config = dict(
    arch='unet',
    model='class-conditioned image flow-matching model',
    cond_dropout=0.2,
    widths=[64, 128, 128],
    dropout=0.1,
    upsampling='transposed_conv',
    residual_init='scaled_by_depth',
    optimizer='muon',
    orthogonalizer='polar_express',
    epochs=66.1,
    lr_schedule='cosine',
)
Rows from block 3, named by matrix and row number. Rows with one number belong to one channel. Each number is 128 + 24 x the weight over its row's rms, rounded and kept within 0 to 255. All counts start at 0. After the name is the row's rms in percent of the matrix's.
# convs0: first 3x3 conv (model.mid.0.convs.0.weight, 128x128x3x3, standardized in use), inputs 44-54, a 3x3 kernel for each
# convs1: second 3x3 conv (model.mid.0.convs.1.weight, 128x128x3x3, standardized in use, transposed), outputs 44-54, a 3x3 kernel for each
convs0.47 101 [152  98 150 160  98 117 167 105 123 105 102 132 133 155 172 125 100 160 154 131 103 115 137 125 129 101 179 132 158 135 107 120 131  97 122 144 120 144 172 128  97 136 147 138 147 112  93 124 111 102 102 131 164 136 146 126 122 133 134 162 126 119 148  99 120 101 105 147 162 116 155 137 126 137 120 107 125 145 119 134 111 123 138  88 155 124 111 138 129 109 109 136 110  76 134 137 110 101 102]
convs1.47 132 [147 129  94 114 117 101 117 148 137 156 161 127 137 117 114 142 119 123 103 123 128 102 124 116 145 141 121 118 129 124 107 131 122 113 123 141 165 109 107 131 129 126 147 120 111 138 161 155  97 122  97 112 150 101  99 168 120 111 117 104 123 110  76 119 123 131 154 151 132 122 137 132  90 111 127 122 152 155 101 143 156 123 150 115 154 150  90 117 121 131 121 148 139 151 157 127 116 156 145]
convs0.48 106 [133 116 151 148 106 149 129 129 140 124 112 124 165 137 151 117  75  98 181 123 165 110 124 143 129  73 136 109 132 135 142 132 163 175 114 145 144 101 113 181 167 162 100 120 135 141 125 150 145 109 115 140  87 123 162 150 154 186 132 123 130 165  93 128 140 138 114 142  96 119 100 115 124 109 159 128 133 129 113 130 134 158 155 142 139 154 126 102  94 140 101 107 128 123 121 116 136 116 131]
convs1.48 105 [123 140 135 133 176 170 160 119 178 151 172 153 102 128 184 127 140 108 131 154 129  92 145 107 128 124 121 114 112 148 110 129 105 139 129 151 123 144 123 119 112 116 110 126 133  94 116 111 109 113 155 121 131 149 126 157 146  92  77 115 134 132 144 123 122 120  88 115 125 168 163 102 125 148 167 115 119 114 134 165 159 107 150  85  92  84 139 107 111 111 128 109 176 124 146 148 106 105 135]
convs0.49 109 [155 118 181 139 100 189  91 149 134 115 133 153 114 135 146 113 125 140  82 112 142 102 112 150 156 152 152 110 130 118 154 124 119 139 153 177 136 104 105 129 142 135 125 157  95  96 126 153 127 132 124 141 122 161 103 142 121 101 139 116 146 143 154 129  93 105 161 122 141 115 112 143 131 112 149 122 151 143 130 142 143 132 118 109 148 116 132 118 112 108  96 144 132 117 134 131 127 121 149]
convs1.49 094 [101  89 123 101 159 115  79 135 103  85 129 173 137 108 130 106 140 148 154 129 140 120 105 135  96 111 130  65 100 104 115 102 112 151  94 111  97 119 145 107 106 121 160 113 143 141 113 125 143 138 128 146 129 137  95 116 107 113 123 104  94 110 121 111  99 124 103 108 142 141 119 122  84 148 126 109 184 128 128 159 126 139  97  88 182  85 111 141 136 106 124 116 168 114 115 149 121  94 127]
convs0.50 094 [152 160 145 112  97 148 124 140  82 140 113  93 166  75 111 140 119 107 123 134 154 109 100 120 107 131 116 156  98 127  82 111  88  96 140 122 160  97 132 141 127  98 110 106 106 144 108 132 121 120  99 146 139 132 129 147 114 140  97 127 158  59 149 125 141 147 116 111  84 159  81 159 125 127 147 121 143 107 112 108 102  94 112 176 180 110 175  96  95 156 116 122 128 151 135 115 149 113 143]
convs1.50 105 [135 138 155 110 156 160  82 135 148 110 134 176 144 141 180 131 133 112 126 146 166 145 172 136 126 127 121 132 166 134 141 156 156 118 112 154 136 157 106 118 137 102 106 140  85 146  79 126 132  93 136 152 128 173 121 134 112 111 140 103 115 107 111 111  97 134  73 128 109 129 135 129 156  99 189 138 104  95  96  91 148 111 138 126 107 123 137  66  68 128 153 114 130 102 172 139 129 155 115]
convs0.51 100 [132 166 142 156 137 171 140 172 153 133  92 123 174 150 149 108  93 116 125 109 118 136 140 147 139  98 134 121 198 170  95 159  97 132 134 114 155 131 132 158 175 180 163 184 139 148 138 135 138 112 143 115 108 132 100 149 104  97 160 132 115 118 113 105 150 110 110 124 135 143 137 123 104 148 160 118 114 122 157  90 115 125 116 146 119 133 138 115 124 111 128  95 120 127 127 149 116 168 152]
convs1.51 095 [117 109 106 133 133 138 169 192 179 172 103 113 166 143 135 162 155 128 116  93 127 135 113 110 139 128 107 111 124 110 113 127 126 141 105 132 141 118 121 136 109 100 136 129 124 114 135 121 110 151 145 144 178 147 158 144 133 120 118 118 118 127 128 171 107 145 142 131 129 161 137 136 148  83 180 162 140 155 106 136 148 130 142 127 126 122 141 101 162 116 133 113 150 167 144 116 184 141 169]
convs0.52 102 [179 101 118 124 156 124 133 133  79 164 136 158 136 112  94 125 100 133 126 168 114 107 123 113 143 147 112 135 133 147 120 137 121 125 146 114 127 124 109 149 116 109 126 121 109 139 167 140  96 114 117 139 142 150 127 164 182 121  95 164 160 112 176 108 152 161 132 164 106 187 135 176 109 138 129 139 115 120 137 141 127  79  88 127 117 123  96 144 149 116 122  97 132 125 142 135 159 130 136]
convs1.52 102 [132 139 126  97 110 112 125 116 105  79 125  94 125 112 140 121 158 151 146 145 180 116 153 153 135  90 115 142  99  88  95 166 154 106  86 122 147 145 115 160 142  90 146 149  90 141 138 162 138 100 153 144 172 113 112 119 124 136 137 116 103 107 115 113 134 124 112  99 114 136 130 114 114 123 146 160 108 120 127 140 119 101 105 103 130 154 122 165 186 160 106 182 125 103 160  93 115 119 117]
convs0.53 103 [156 163 163  86 111 175 149 113 142 110 101 135 121 123 131 156 124 117 143 133 129 122 111 119 122 121 113  83 111  98 110 104 111 176 131 122 150 141 136 117 143 119  92 105 123 134 115 160 153 125  94 108 162 157 150 101 156 113 142 129 106 161 236 132  73  96 140 166 136 127 120 146 109 113 119 121 105 140 130 145 131 150 113  90  88 152 162  97  91 183 138 139 141 116 127 149 118 130 118]
convs1.53 106 [134 121 121  78 153 143 134 103 106 117 169 129 111 121 116  95  97 100 152  95 131 129 142 125 128 109 130 130  77 169 166 173 144 164 151 197  92 112 120 113 141 187 100 122 152  99 161 150 119 154 133 102 144 166 108 159 129 166 136 163 100 140 149 118 126 104 122  93 122 160 147  78  94 120 141 132 157 166 122 146 127  98 144 142  97 126 112 136 146 150 133 129 136 145 139 131 127 179 146]
convs0.54 109 [136 157 139 125 131 114 192 131 144 137  95 125 156 104 108 104 106 144 112 127 142 143 143 136 131 103  98 133 145 132  85 144 107  96  94 113 110  78  97 101 130 125 135  80 119  95 114 126 139 135 116 121 123 131 193 161 172 118  84 107 158  97 114 164 137  88 185 196 108 163 135  93 141 117 129 128 143 124 136 103 148 153 160 178 109  80 124 145 131 120 143 115  86  86 138  97 127 123 131]
convs1.54 075 [136 138 180 134 120 177 104 128 148 122 138 171 103 123 163  82 112 111 142 121 123 108 125 147 136 138 119 134 137 135 107 102 115 133 135 138 114 104 129 107 119 115  98 105 113 118 114 136 139 150 164 119 127 123 125 128 113 156  97 127 107 106 136 109 145 135 117 133 157 124 135 133 127 120 146 115 165 181 141  91 131  96 127 184 111 128 138  45  89 115 148  91 139 138 123 132 208 149 120]
convs0.55 093 [117 119 157 152 167 161 129 139 121 138 151 145 121 141 142 110 133 120 117 133 132 135 154 122 115 114 121 143 169 150 133 139 137 141 144 142 149 142 141 141 137 193  97 130 165 129 126 119 123 126 142 126 127 135 110 135 146  94 135 137  56  71  73 161 150 133 141 162 141  53  52 114 119 104 100 101 139 128 117 122 117 140 125 138 133 121 137 119 156 106 111 120 108 116 107 125 129 107 120]
convs1.55 115 [142 134 125 141 155 151 181 186 205 168 165 171 136 125 180 147  96 127 104 110 151 151  99 117 133 112 142 132 116 102 119 114 113  87 103 101 126 122 128 126 145 127 135 119 139 133 128 111 137 111  97 141 134  98 161 156 135 119 115 140  80 110 189 124 137 146  79  64  72 128 151 148 100 136 130  94 119  86 122 151 134 137  82 119 133  95 110 129 131  80 123 106 112 142 154  85 107 131  86]
convs0.56 101 [142 181 118 153 124 161 171  97 150 146 158  90 114 149 127 153 145  99 152 133 158 156 143 141 149 106 115 158 133 153 124 108 119 123 156 116 158 139 100 167 131 128 152 145 164  94 145 104 115 100 108 125 120  89 122 106 113 146 121 101 149  81 113 123  85  86 107 126 122 107 143  84 158 145 141 115 150 121 186 105 146 136 138 126  86 145 136 110 133 127 109 117 123  70 120 137 136 146  94]
convs1.56 102 [146 124 105 139 133 142 135 146 130 102 135 118 103 123 112 117  89 119 161 148 131 143 140 131 123 104 134 133 132  93 134 145 124 130 117  84 123 127 122 162 114 127 152 162 128 113 102 107 129 100  83 140 124 115 182 155 148 166 132 164 151 160 136 160 155 167 151 159 137 142 121 121 160 110  94 126 122  95 162 123 134 129 152 153  95 131 116  89 137 117 119  80  98 142 150 147 144 132 143]
convs0.57 097 [145 193 152 154 125 173 173 144 125 160 178 172 113 193 139 118 129 126 132 151 136 160 147 161 138 118 100 121 121 141 138 144 139 153 115 121 152 169 140 138 164 112 144 149 146 130 135 122 131 133 109  89  97 152 145 180 161 126 129 113  66 116  85 128  98 116 128 111 129  55  71  86 126 141 146 151 126 153 155 129 116 104 123 142 142 120 135 101 104 148  99 102 103 123 135 138 136 128 138]
convs1.57 112 [ 96 107 100 127 139 133 116 121 164 107  99 139 119 109 167 159 140 154 136 145 130 141 136 118 136 134 121 157 133  96 114 120 136 124 133 128 131 140 148 166 136 137 130 121 129 104 136 122 143 116  96 155 115  85 148 133 156 114 113 127 150 133 133 155 138 145 159 101 106 193 146 122 109 130 119 132 125 107 173 160 140 115  83 134 118 120 115 110  96 124 112  81  93  91  97 105 147 142 119]
convs0.58 097 [122 144  83 141 120 153 153  85 119 143 128 163 160 130 115 110  96 145 121 134  97 118 138 105 148 175  72 124 112 150 147 114 113 122 150 125 141 100 140 130 106 154 135 162 165 122 151 127 151  86 134 113  70 110 118  87 112 135 121 104 172 114 105 119 142 110 150 103 131 146  86 161 158 132 103 127 147 133 120 118 133 126  95  91 133 121 126  97 125 149 112 122 148 117 106 138 112 126 102]
convs1.58 100 [153 109  68 102 133 102 158 141 111 142 141 172 102 128 156 105 134 144 153 113 129 115 105 108 127 148 141  93  78 104 141 118 103 133  91 121 115 122 134 124 148 157 120 144 159 148 125  97 123  99  96 128 136 109 163 165  92 153 127 111 126 111 117 136 134 154 143 118 160 157 104 141 129 130 104 115 123  93 156 141 108 111 122 131 154  87  97 145 132 132 126 114 115 133 124 139 137  97 149]
convs0.59 104 [104 140 125 137 158 100 157 130 110 136 149 142 133 133 166 145 122 118 107 129 109 142 136 119 119 117 119 102 116 127 123 125 102 132 141 128 127 131 157 120 145 160 113 122 176  99 134 140  87  95 107 141 115 122 128 114 129 128  71  79 104 151 112 160 147  97 114 174  91 113 168 128  87 138 133 134 120 127 139 145 161 114 123 163 105  91 142 115 141 139 121 112 115 136 125 104 104 119 134]
convs1.59 120 [152 148  85 107 121  87 124 126 112 166 139 116 141 108 108 104 114 104 132 118 101 118 107 118 121 112 121 103 109 110 136 126 117 143 132 141 144 124 138 124 138 127 140 119 135 109 119 135 114 125 129 152 143 148 131  99 101 157 127 107 115 140 111 134  94 108 159 107  96 117 106 113 138 104 119 114 112 135 165 127 132 125 114  83  98 125 123  68  93 123 140  90  89 113  92 109 155 107 137]
convs0.60 092 [171 132 132 109 134 128 171 155 104 166 126 116 139 139 138 133 147 125 118 153 155 146 122 123 136  90 105 117  91 104 139 158 147 147 135 119 117 128 122 136 136 140 161 138 142 126 117  99 133 125  86 107  93 129 155 106 134 119  99 173 129 111 177 134 144 119 138 186 114 128 106 110 122 118 134 173 163 151 143 118 120 133 129 122 129 143 162 140 125 113 132 146 127  96 115 117 102 131  88]
convs1.60 079 [121 119 121 150 141 130 101  89 130 100  90  82 112 148 131 135 108  63 126 121 132 146 133 128 121 122 141  75 144 148 169 101 107 141 162 152 141  96  72 111 135 136  99  86 123 115 126 118  58 132 123 110 111 111 180 144 119  79  94 146 121 136 147 163 162 127 158 167 156 120 144 113 134 114 136 122 135 144 152 107 117 138  87 131 132 120 174 120 111 108  77 132 115 129 134 105 157 181 151]
convs0.61 100 [ 83 117 169  91 134 134  98 111 118 173 145 145 151 164 103 113 139 181 107 104 126 157 125 144 155 135 117 108  85 103 112 138 118 136 141 164 130 124  84 150 122 124 156 157 135 138 113  96 140 134  93 132 122 129 119 180 127 137 169 141 138 172 137 112 168 157 151 191 135 109 125 102 144 182 144 128 147 138 139 167 137 110 126 139 123 143 159 107 124 123 158 126 117 117 114 125 122 109 103]
convs1.61 103 [133 150 112 124 107  95 155 103 109 111 141 155 119 132 149  90 109 129 150 119 129 124 131 142 113 128 135 148 119 136 178 155 142 149 156 125 147 133 127 146 176 138 161 171 181 131 139 141 133 120 124 143 128 149 129 117 139 152  93 121  95  86 146  92 135 154  99  94 142 100 146 113 142 108 131  98 129 116 125 128 128 115  86 101 119 102 110 142 131 149 151 152 113 105 139 114  89 150 163]
convs0.62 096 [180 122 117 193 142 167 155 132 146 172 130 125 147 127 150 176 137 152 107 130 140 145 122 103 119 146 114 126 102 135 149 134 145 140 129 123 107 179 119 164 165 157 164 145 101 137 127 116 141 118 120 141 127 113 131 175  78 170 134  77 103  86  78  94 168  84 162 165  94  92 154  71 138 104 124 136 127 147 146 147 139 146 153 160 134 145 138 129 139 108  99 128 146 108 143 130 132 117 144]
convs1.62 083 [152 106  99 128 134 142 120 144 160 124  70 103 125 137 116 169 124 105 162  94 110 124 108 107 142  99 131 116 112 113 128 121 119 142 107 117 109 111 152 128 151 147 146 141 135 132 124 146  99 106  96 121 125 127 165 174 142 152 143 101 127 154 159 158 103 150 117  84 111 128 107 119 133 114  85 133  94 118 145 103 103 147 130 131 127  92 154  91 147 133 103 142 128 140  98 135 127 147 126]
convs0.63 092 [149 156 101 129  96  99 129 153 106 127 164 132 140 116 103 132 142 122 102 137 166 108 102 150  99 124 129 115 117 126 119 118 126 123 134 174 153 153  74 150 120 177 193 120 100 133 132 140 127 128 119 113 155 171  75 116 107 126 141  98 101 152 148  88 100 133 117 115 126 126 139 117 129 116 173 132 153 123 118 119 157 139 146 150 125 134 153 125 145 147 129 134 140 117 126 141  97 131 119]
convs1.63 061 [123 141 143 164 142 143 118 122 155 148  89 123 168 120 123 117  95  85 113 157 164 127 134 146 113 115 146 141 106 154 120 118 144 139 166 135 130  77  76  98 111 120 124  97  88 134 131 119 102 126 117 137 139 109 124  86 121  92  91 112 107 118 115 127 137 134 123 151 131 129 147 159 103 127 134 124 125 163 127  92 157  88 144 145  83 138 138 136 166  91 142 130 129 156 119 118 115 163 114]
convs0.64 097 [139 125 155 131 126 125 170 128 120  98 120 134 145 153 115 146 131 125 150 162 121 136 146 156 151 128 133 166 168 186 108 120 142 127 124 117 108 132 137 135 105 137 135 150 147 103 112 148 108 135 155  96 132 131 117 114 160  98 122 141 124  97 112 122 155 103 103 142 171 128 124 184 155 134 128 128 117 137 156 135 130 112 137 153 123 149 126 140 165 102 144 126  97 129 147 127 143 135 118]
convs1.64 099 [130 155 137 109 152 163 109 139 171 122 113 140 143 131 115 128 100 125 128 118 127 130 139 126 138 156 126 137 196 168 115 109 158 106  96 146 113 100 151 127 111 133 129 136 143  93  83 115 136  90 130 135 118 137 160 121 114  85  91 105 110 123  95 123 126 141 172 140 110 164 131  95 128 129 151 115 118 146 140  94 149 133 161 143  85 113 133 125 136 134 122 115 168 106 117 188 113 121 146]
convs0.65 087 [121 132 123 152  73 153 180 136 173 117 112 134 100 115 139 139 131 128 149 127 128 125 109 109 147 141 130 109  86  71 158 150 125 118 106 138 123 124 120 150 120 160 177 176 178 130 157 142 119 135  74 157 116 112  88  83 167 136 104 136 142 120 115 122 133 169 133  88  87 153 114 154 111  89 115 104 125 126 124 136 108 137 129 125 105 149 151 123 123 133 118 161 125 102 117  88 102 121  99]
convs1.65 103 [129 119 146 132 135 127 101 144 142 148 121 139 113  95 116 117 103 144 116 117 144 109 121 114  76 123 105 119 143 123 114 125 121 120 162 138  99 122 109 157 145 104 162 150 101 154 137 130 185 185 157 173 151 116 137  96  76 119 155 173 116 132  96 118 110 123 145 150 123 128 120 136  90 100 124 103 128 164 150 139 145 120 110 129 118 175 116 146 173  99 133 125 133 135 141 137 133 113 110]
convs0.66 099 [103 193 112 122 134 134 120 123 139 120 141 127 146 157 109 112 126  95 108 130 151 122 149 161 132 107 121 104 127 145 113 115  97 133 162 115  86 109 166 155 155 128  98 130 125 102 162 117 112 152 135 125  78 145  87 149 167  79 149 134 103  92  95 112 132 161  60  98 162 113  70 145 123 136 149 128 130 120 135 147 141  90 133 151 133 126 182 101 155 122 128 123 117 126 102 148 126 147 171]
convs1.66 086 [ 97 180 107 114 184 120  95 151 143 173 105 171 138 147 163 147 113 168 117 150 129 138 118 136 126  94 130  95 168 136 154 134 149 182 179 132 112  80  99 115 126 136 116 131 160 179 120 134 142 128 136 195 128 125 172 123 117 138 127 137 142 129 157  98 103 137 105 126 138 140 111 144  83 128 146 114 107 155 121 166 149 163 174 142 170 163 111 154 177 124  90  99 107 176 130 114 141  99 114]
convs0.67 107 [157 145 115 118 127 193 143 138 124 108 127 138 131 130 139 155 156 153 117 110 178  99 112 153 126  79 144 109 144 112 113 143 162 115 133 150 157 116 113 174 143 145 135 144 152 152 137 123  96 125 117 138 185 149 138 172 129 127 158 153 152 162 154 176 140 136 128 128 171 201 106 118 112 123 132 140 126 144 124 157 130  78 127  91 133 169 140 129 161 128 113 137 150 120 126 109 107 110 122]
convs1.67 101 [115 147 156 115 139 155  95 158 142 143  85 123 140 138 144 100 123 139 110 109 153  90 108 104 117 115 110  84 114 107 105 134 141 160 144 148  99 138 111 145 124 113 121 107 109 163 135 137 117 129 133 140 131 153  96 114 140 144 115 127 118 136 124 148 138 112 157 117 109 156 142 122 116  88 123 140 152 133 139 161 107 138 137 124 144 160  80 104 141  93 116 151 114 155  96 118 148 115 101]
convs0.68 096 [140 116 152  98 129 129 113 150  84 111 162 140 133 187 132 147 129 192 149 117  91 129 116 125 150 104 124 150  96 115 128 123 124 139 149 109 116 174 162 128  96 150 147 113 108 135 112 109 108 117 120  95 131 159 167 144 127 174 137 137 140 126 106 117 105 169 107 130 108 140 146 124 161 131 104 124 157 146 135 119 121 128 120 126 106 104 137 136 155  71 125  91  92 116 123  96 112 102 111]
convs1.68 109 [130 133 104 112 142  76 105 103  90 157  73  97 148  78  70 162  98 124 143 135 133 148 123 112 140 148 120 155 154  94 152 130 127 135 118 129 112 124 110 154 140 112 122 151 142  57 140 151  95 129 133 110 158 123 153 119  77  84 118  63  80 124  97 159  99 153 158 125 126 145 147 140 160 168 170 132 109 136 143 145 134 181  94 148 135  98 120 113 120 107  83 121 139 126 126 143 190 133 161]
convs0.69 096 [209 134  82 171 144  84 175 143  93 122 133 104 112  87  98 166 127 104 114 143 129 140 145 109 126 128 107 144  86 147 134  96 123 157 121 138 118 187 111 124 148 114 109 132  92 125 103 119 117 122 116 148 164 128 146 144 153 126 113 128 150  87  63 160 165  55  97 134 106 121 156 128 132 117 134 120 121 112 147 124 143 138  94 151 158  89 159 162 152 129 128  92 138 118 100 148 104  78 158]
convs1.69 091 [130  88 117 129  96 133 139 138 146 137 126  95 139  98  96 107 134 102 113 167 125 117 127 113 113 109  96 144 164 134 122 154 130 140 140 145 167 165 163 179 135 126 120 142 144 131 122 115 120 134  88 121 155 136 139 116 124 152 159 148 104 138 120 159 100 142 145 129 144 109 111 140 123  95 110 141 123  93 112 162 122 103 206 136 122 159 178 103 126 155 119  98 131 138 122 147 129 114 158]
convs0.70 111 [194 117 150 142 115 110 127 123 141 132 133 186 134 120 120 120 138 170 162 140 139 168 155 116 150 110 124 133 103 131 113  71 108 154 150 119 143 128 141 146 140 163 111 130 163 124 154  93 119 111 135  88 143 131 120 108 146  85  96 187 158 101 155 116 186 101  69 145  92 100 137  85 125 118 124 157 127 137 138 133 148 111 136 127 154 109 158 138 161 125 111 148 170 160 117 146 131 130 151]
convs1.70 105 [100 138 138  84 157 163  46 113 141 132 145 130 141 160 114 120 137 172 109 121 176 127  94 104 124 139 123  91 121 128 166  94 145 133 149 153 151 129 114 126 114  98 143 110 124  97 125 131  99 148 149 125 159 167 166 138 173  75 120 122 129 105 104 166 149 124 117 132 115 147 136 145 114 109 170 114 146 140 145 144 130 172 173 161 129 116 134 124 116 160 103 147 136 110 163 112 130 183 125]
convs0.71 100 [143 111 155 115 128 149 134 115 118 148 112 115 151 119 109 149 135 109 106 119 116 128 114 119 105 149 153 156  99 110 118 156 118 122 118 153 131 119  85 166 109 113 134 123 142 141 107 166 133  84 130  95 104 139 143 121 188 127  71 168 110 128 148  88 179  97 117 137  85 124 112 155 150 130 109 133 121 118 129 135 116 127  84 196 115  93 113 100 150 137 104 126 106 115 169 113 119  94 165]
convs1.71 081 [118 131 172  85 159 118 139 128 124 128 160 122 132 142 138  98 124 115 126 124 153 136 143 132 179 113 142 160 131  96 105 177 121  93 105 153 128 126  84 101 143 109 111 157 128 116 120 132 105 110 133 110 173 122 166  95 125 157 120 123 117 131 116 131 143 136 138 129 129 118 133  98 117 108 112 128 128 150 130 128 110 116  99 107 160 114 146 111 141 134 136 164 101  59 186 128  69 161 159]
convs0.72 099 [147 137 110 141  90 149 126 121 109 118 135 138 115 154 126 115 129 119 138 139 114 108 120 102  85 142 101 113 118 122 144 126 145 143 112 131 100 165 123 129 176 162  89 149 155 131 125 142 114 128 141 126 113 139  79 104 138 147 100 131 144  69 111 101 129 133 103  97 143 158 118 131  93 149 125 156 142 115 142 118 141 148 123 141 118 112 153 121 108 134 116 125 127 113 119 139 121 190 138]
convs1.72 075 [143 173 126 115 156 169  93 191 134 158 132 140 152 119 132 152 123 137 135 120 152 120 153 113 120 149 113 154 139 168 161 124 160 131 162 149 128 123 103  94  87  94  83  86  98 126  90 122 127 104 130 137  94 136 114 151 101  91 129  93 154 114 139 164 144 117 145 140 118 143 146 113 101 145 135  64 130 113  78 111 130 149 135 158 113 163 120 140 121 152 107 102 132 114 144 116 134 156 132]
convs0.73 089 [110 194 105 118 106 117  99 120  83  88 130 112 148 142 130 109 101  76 104 123 152 129 145 132 136 148 145 131 136 116 128 131 134 157 147 142 127 170 125 115 135 121 119 120  96 153 161 142 169 161 130 141 131 118 139 145 100 172 134  93 109  88  71 157 137 111 123 158  82  89 120  27 127 122 139 123 137 141 151 131 160 130 103 131 126 146 140 140 146 121 129 110 127 121 115 133 156 146 141]
convs1.73 129 [135 136 155 170 156 191 150 136 187 131 111 120 132 115 117 173 131 134 125 112 113 133 144 132 123 132 122 131 125 129  97 115 157 114 123 122 127 158 172 152 149 167 138 151 156 117 135 154  98 109 132 105 117 138 131 123 167 162 136 165 167 160 149 129 126 172  94  96 119 127 132 118 133 106  98 134 121  91 156 124 150 108 154 130 100 138 127 107 113 126 120 110  94 122 127  98 110  88 113]
convs0.74 100 [161 144 157 164 119 110  91 101 139 142 148 124 154 152 144 140 138 148 178 155  93 156 130  85 157 118  79 107  98 114 114 115  96 146 105 139 126 132 129 149 130 151 110 198 104  95  89 124 139 128 102 125 152 113 151 148 103 147 109 114 123 100  95 132 116  61 127 112 147 149 139 166 178 129 102 132 116 110 126 155 115 135  84 114  96  93  88 108 128 101 163 157 137 120 134  78 151 138 125]
convs1.74 108 [135 111  93 131  87  64 132  82  97 100  97 104 151 124 141 141 103 108 181 119 122 145 132 112 161 131 129 140 106  85 146 168 119 182 159 122 164 161 105 124 142 127 101 136 149 126 116 145 114  84 142  99 132 146 170 153 131 142 122  87 110 114 100 151 146 159 112 123 153 150 117 150 148 119 118 152 104 105 133 142  99 131  89 146 153  99 161 138 106 154 146  41 129 124  56 135 168  98 146]
convs0.75 089 [119  84 157 141  83  92 119 100 143 148 103 132 162 136 149 120  90 120  90 118 113 143 131 103 126 141  99 123 144 154 141 145 140 107 115 120 144 177 150 136 136 141 117 107 129 159 134 126 195 125 136 112 109 134 111 147  76 163 147 185 110 100 102 145 146 155 114 132 151 155 122 108 142 155 134 151 142 154 133 120 106 143  99 144 112 133 151 140 132 142 132 128 149 113 140 136 142 120 115]
convs1.75 082 [114 138 146 125 173 177  92 117 118 139 143 156 121 133 144 151 165 171 127 134 137 166 144 165 184 161 145 130 148 140 108 134 147  92 106 132 162 137 125 164 185 108 137 135  90 139 133 138 100 134 149  90 116 138 168 132 125 141 161 143 179 168 180 129 142 124 100  85 115 108 126 124 118 140 114 134 126 113 139 168 147 160 127 135 144 116 135 127 116 130 138 114 125 148 129 107 121 141 131]
convs0.76 106 [152 164 139 112 119 140 101 102 145 131 136 167 156 143 171 173 140 174 152 136 151 104 113 124 157 171 156 160 120 137 137 152 117 137 129 115 116 183 168 147 132 116 155 119 148 134 109 115 177 106 191 140 136  82 105 145 117  99 106 130  90 127 111 163 108 154 131 136 104 137 179 142 147 134 149 130 144 149 140 153 163 122 117 146 123 130 141  88  96 120 144 134 117 152 112 116 134 117 128]
convs1.76 097 [118 115 120  87 121  93 114  82  81 106 162 178  92 158 144 132 121 193 123 117  96 154 146 139 133 135 125 103 104 104 102 118 106 138 157 119 138 162 161 127 151 132 104 121 142 153 145 140 139 125 106 128 107 122 156 183 156 142 161 174 125 113 111 143 150 133 121 157 149 120 125 138 124 133  86 134 110 107 107 116  98 138 133 131 127 159 106 106 109  91 116 142  99  73  81 123 125 134 118]
convs0.77 099 [110 138 166 110 106 134 127 142 168 107 100 149 141 133 160 138 162 149 203 184 148 154 177 139 120 134 108 138 123 110 141 126  90 103  98 120  88 134 137 132 159 129 101 163 122 114  99 118 113 104 114 125 146 142  86 146 157 157 130 132 154 163 128  73  97 126  84 160 150  51  88 120 112 160 116 152 152 138 115 139 136 128 119 143 135 147 152 136 132 144 128 145 140 114 140 131 133 131 137]
convs1.77 109 [114 127 120  93 182 156  59 133 126 171 150 152 144 156 179 153 158 148 154 128 146 132 125 150 133 117 125 136 151 150 147 151 131 128 140 126 112 146 130 135  99 153 120 149 136 156 113 127 143 101 159 133 103 153 124 167 129 134 108  95 127 148 154 144 153 142 146 115 140 162 136 119 110 147 144  74 113 140  86 172 121 106 162 128 105 155  96 151 157 118 129 105 121 154 110 135 130 164 153]
convs0.78 099 [146 113 121 108  93 158 115  84 118 119 145 111 121 106 120 145 191 160 155 138  83 132 135 102 144 126  90 139 115  75 148 127 122 151 118 126 104 182 160  91 157 142 115 160 167 169 124 135 110 159 136 130 123 130 153 121 109 155 133  77 122 105 117 198 148 121 126  94 105 108 150 109 126 128 118 134 132 121 119 138 114 134  96 132 127 107 171 123 136 126 137 129 111 132 134 124 114 128 122]
convs1.78 108 [156 124 100 129  93 104 129 105 112 139  94 194 160 104 116 102 135 155 158 123 111 146 119 109 172 139 122 101 106 106 112  90  95 172 123 111 123 150 159 118 132 150 128 121 154 125 113 145 134  87 156 129 128 117  86 132 119 185 101 121 133 129 104 120 118 128 145 138 159 126 133 138 105  98  79 158 115 100 165 128  96 128 101  93 132 110 137 123  65 166 141 117 157 136 135 173 157 163 114]
convs0.79 099 [211 139  79  85 183 126 146 164 148 113 139 114 150 123 112 127 121 175 139 110 136 125 148 168 125 138 166 114  96 146 107  91 101 118 148 127 141 147 153 166 148 142 134 155 108  92 112 146 136  92 180 116 141 144 137 135 132 129 133 146 105 139 113 116 145 129 137 183 124 122 155 108 131 122 152 142 118 170 141 125 161 113 112 114 100 146  95 136 114 106 120 120 146 147 154 136 129 134 130]
convs1.79 107 [ 99 165 115  89 139 142  98 121 133 140  94 113 136 123 149 140 131 161 146 136 138 107 157 131 146 141 141  89 120 130 145 132 135 138 167  98 148 118 156 175 115 155 172 141 124 140 129 129 148 110 103 164 175  91 155 136 140 169 134 127 131 117 129 173 141 140 194 149 109 201 144 131 138 113 138 175  99 123 176 117 136 157 149 168 159 169 152 117 118 134 140 121  89 170  97  86 144 129 110]
convs0.80 107 [178 174 140 160  88 116 144 139 122 124 143 147 111 161 147 144 133 147  97 160 150 121 127 105 143 130 127 132 120 120 158 112 112 146 128 149 112 138 129 129 142 120 123 155  90 173 142 140 131 137 107 144 101 131 126 216  93 132 125 122  65  91 165 141 178 126 121 101  70 122 173 201 108 110 155 126 125 159 118 129 138 155 165 159 139  98 141  95 114 125 153 128 151 129  88 111 131  98 127]
convs1.80 116 [104 107 129 137 149 142 136 110 161 155  93  96 143 171 129 131 161  98 118 149 145 115 153 145 116 141 154  98 126 127 125 146  93 114  87 144 182 165 131 163 149 152 157 135  93 163 145 116 191 131 134 163 155 122 127 142 111 173  95 134 115 132  96 121 102 134 134 156 148 137 150 117  96 104 126 141 123 144 110 123 111 141 103 121 129 161  97 127 109 100 133 135  88 114  87 131 154 127 179]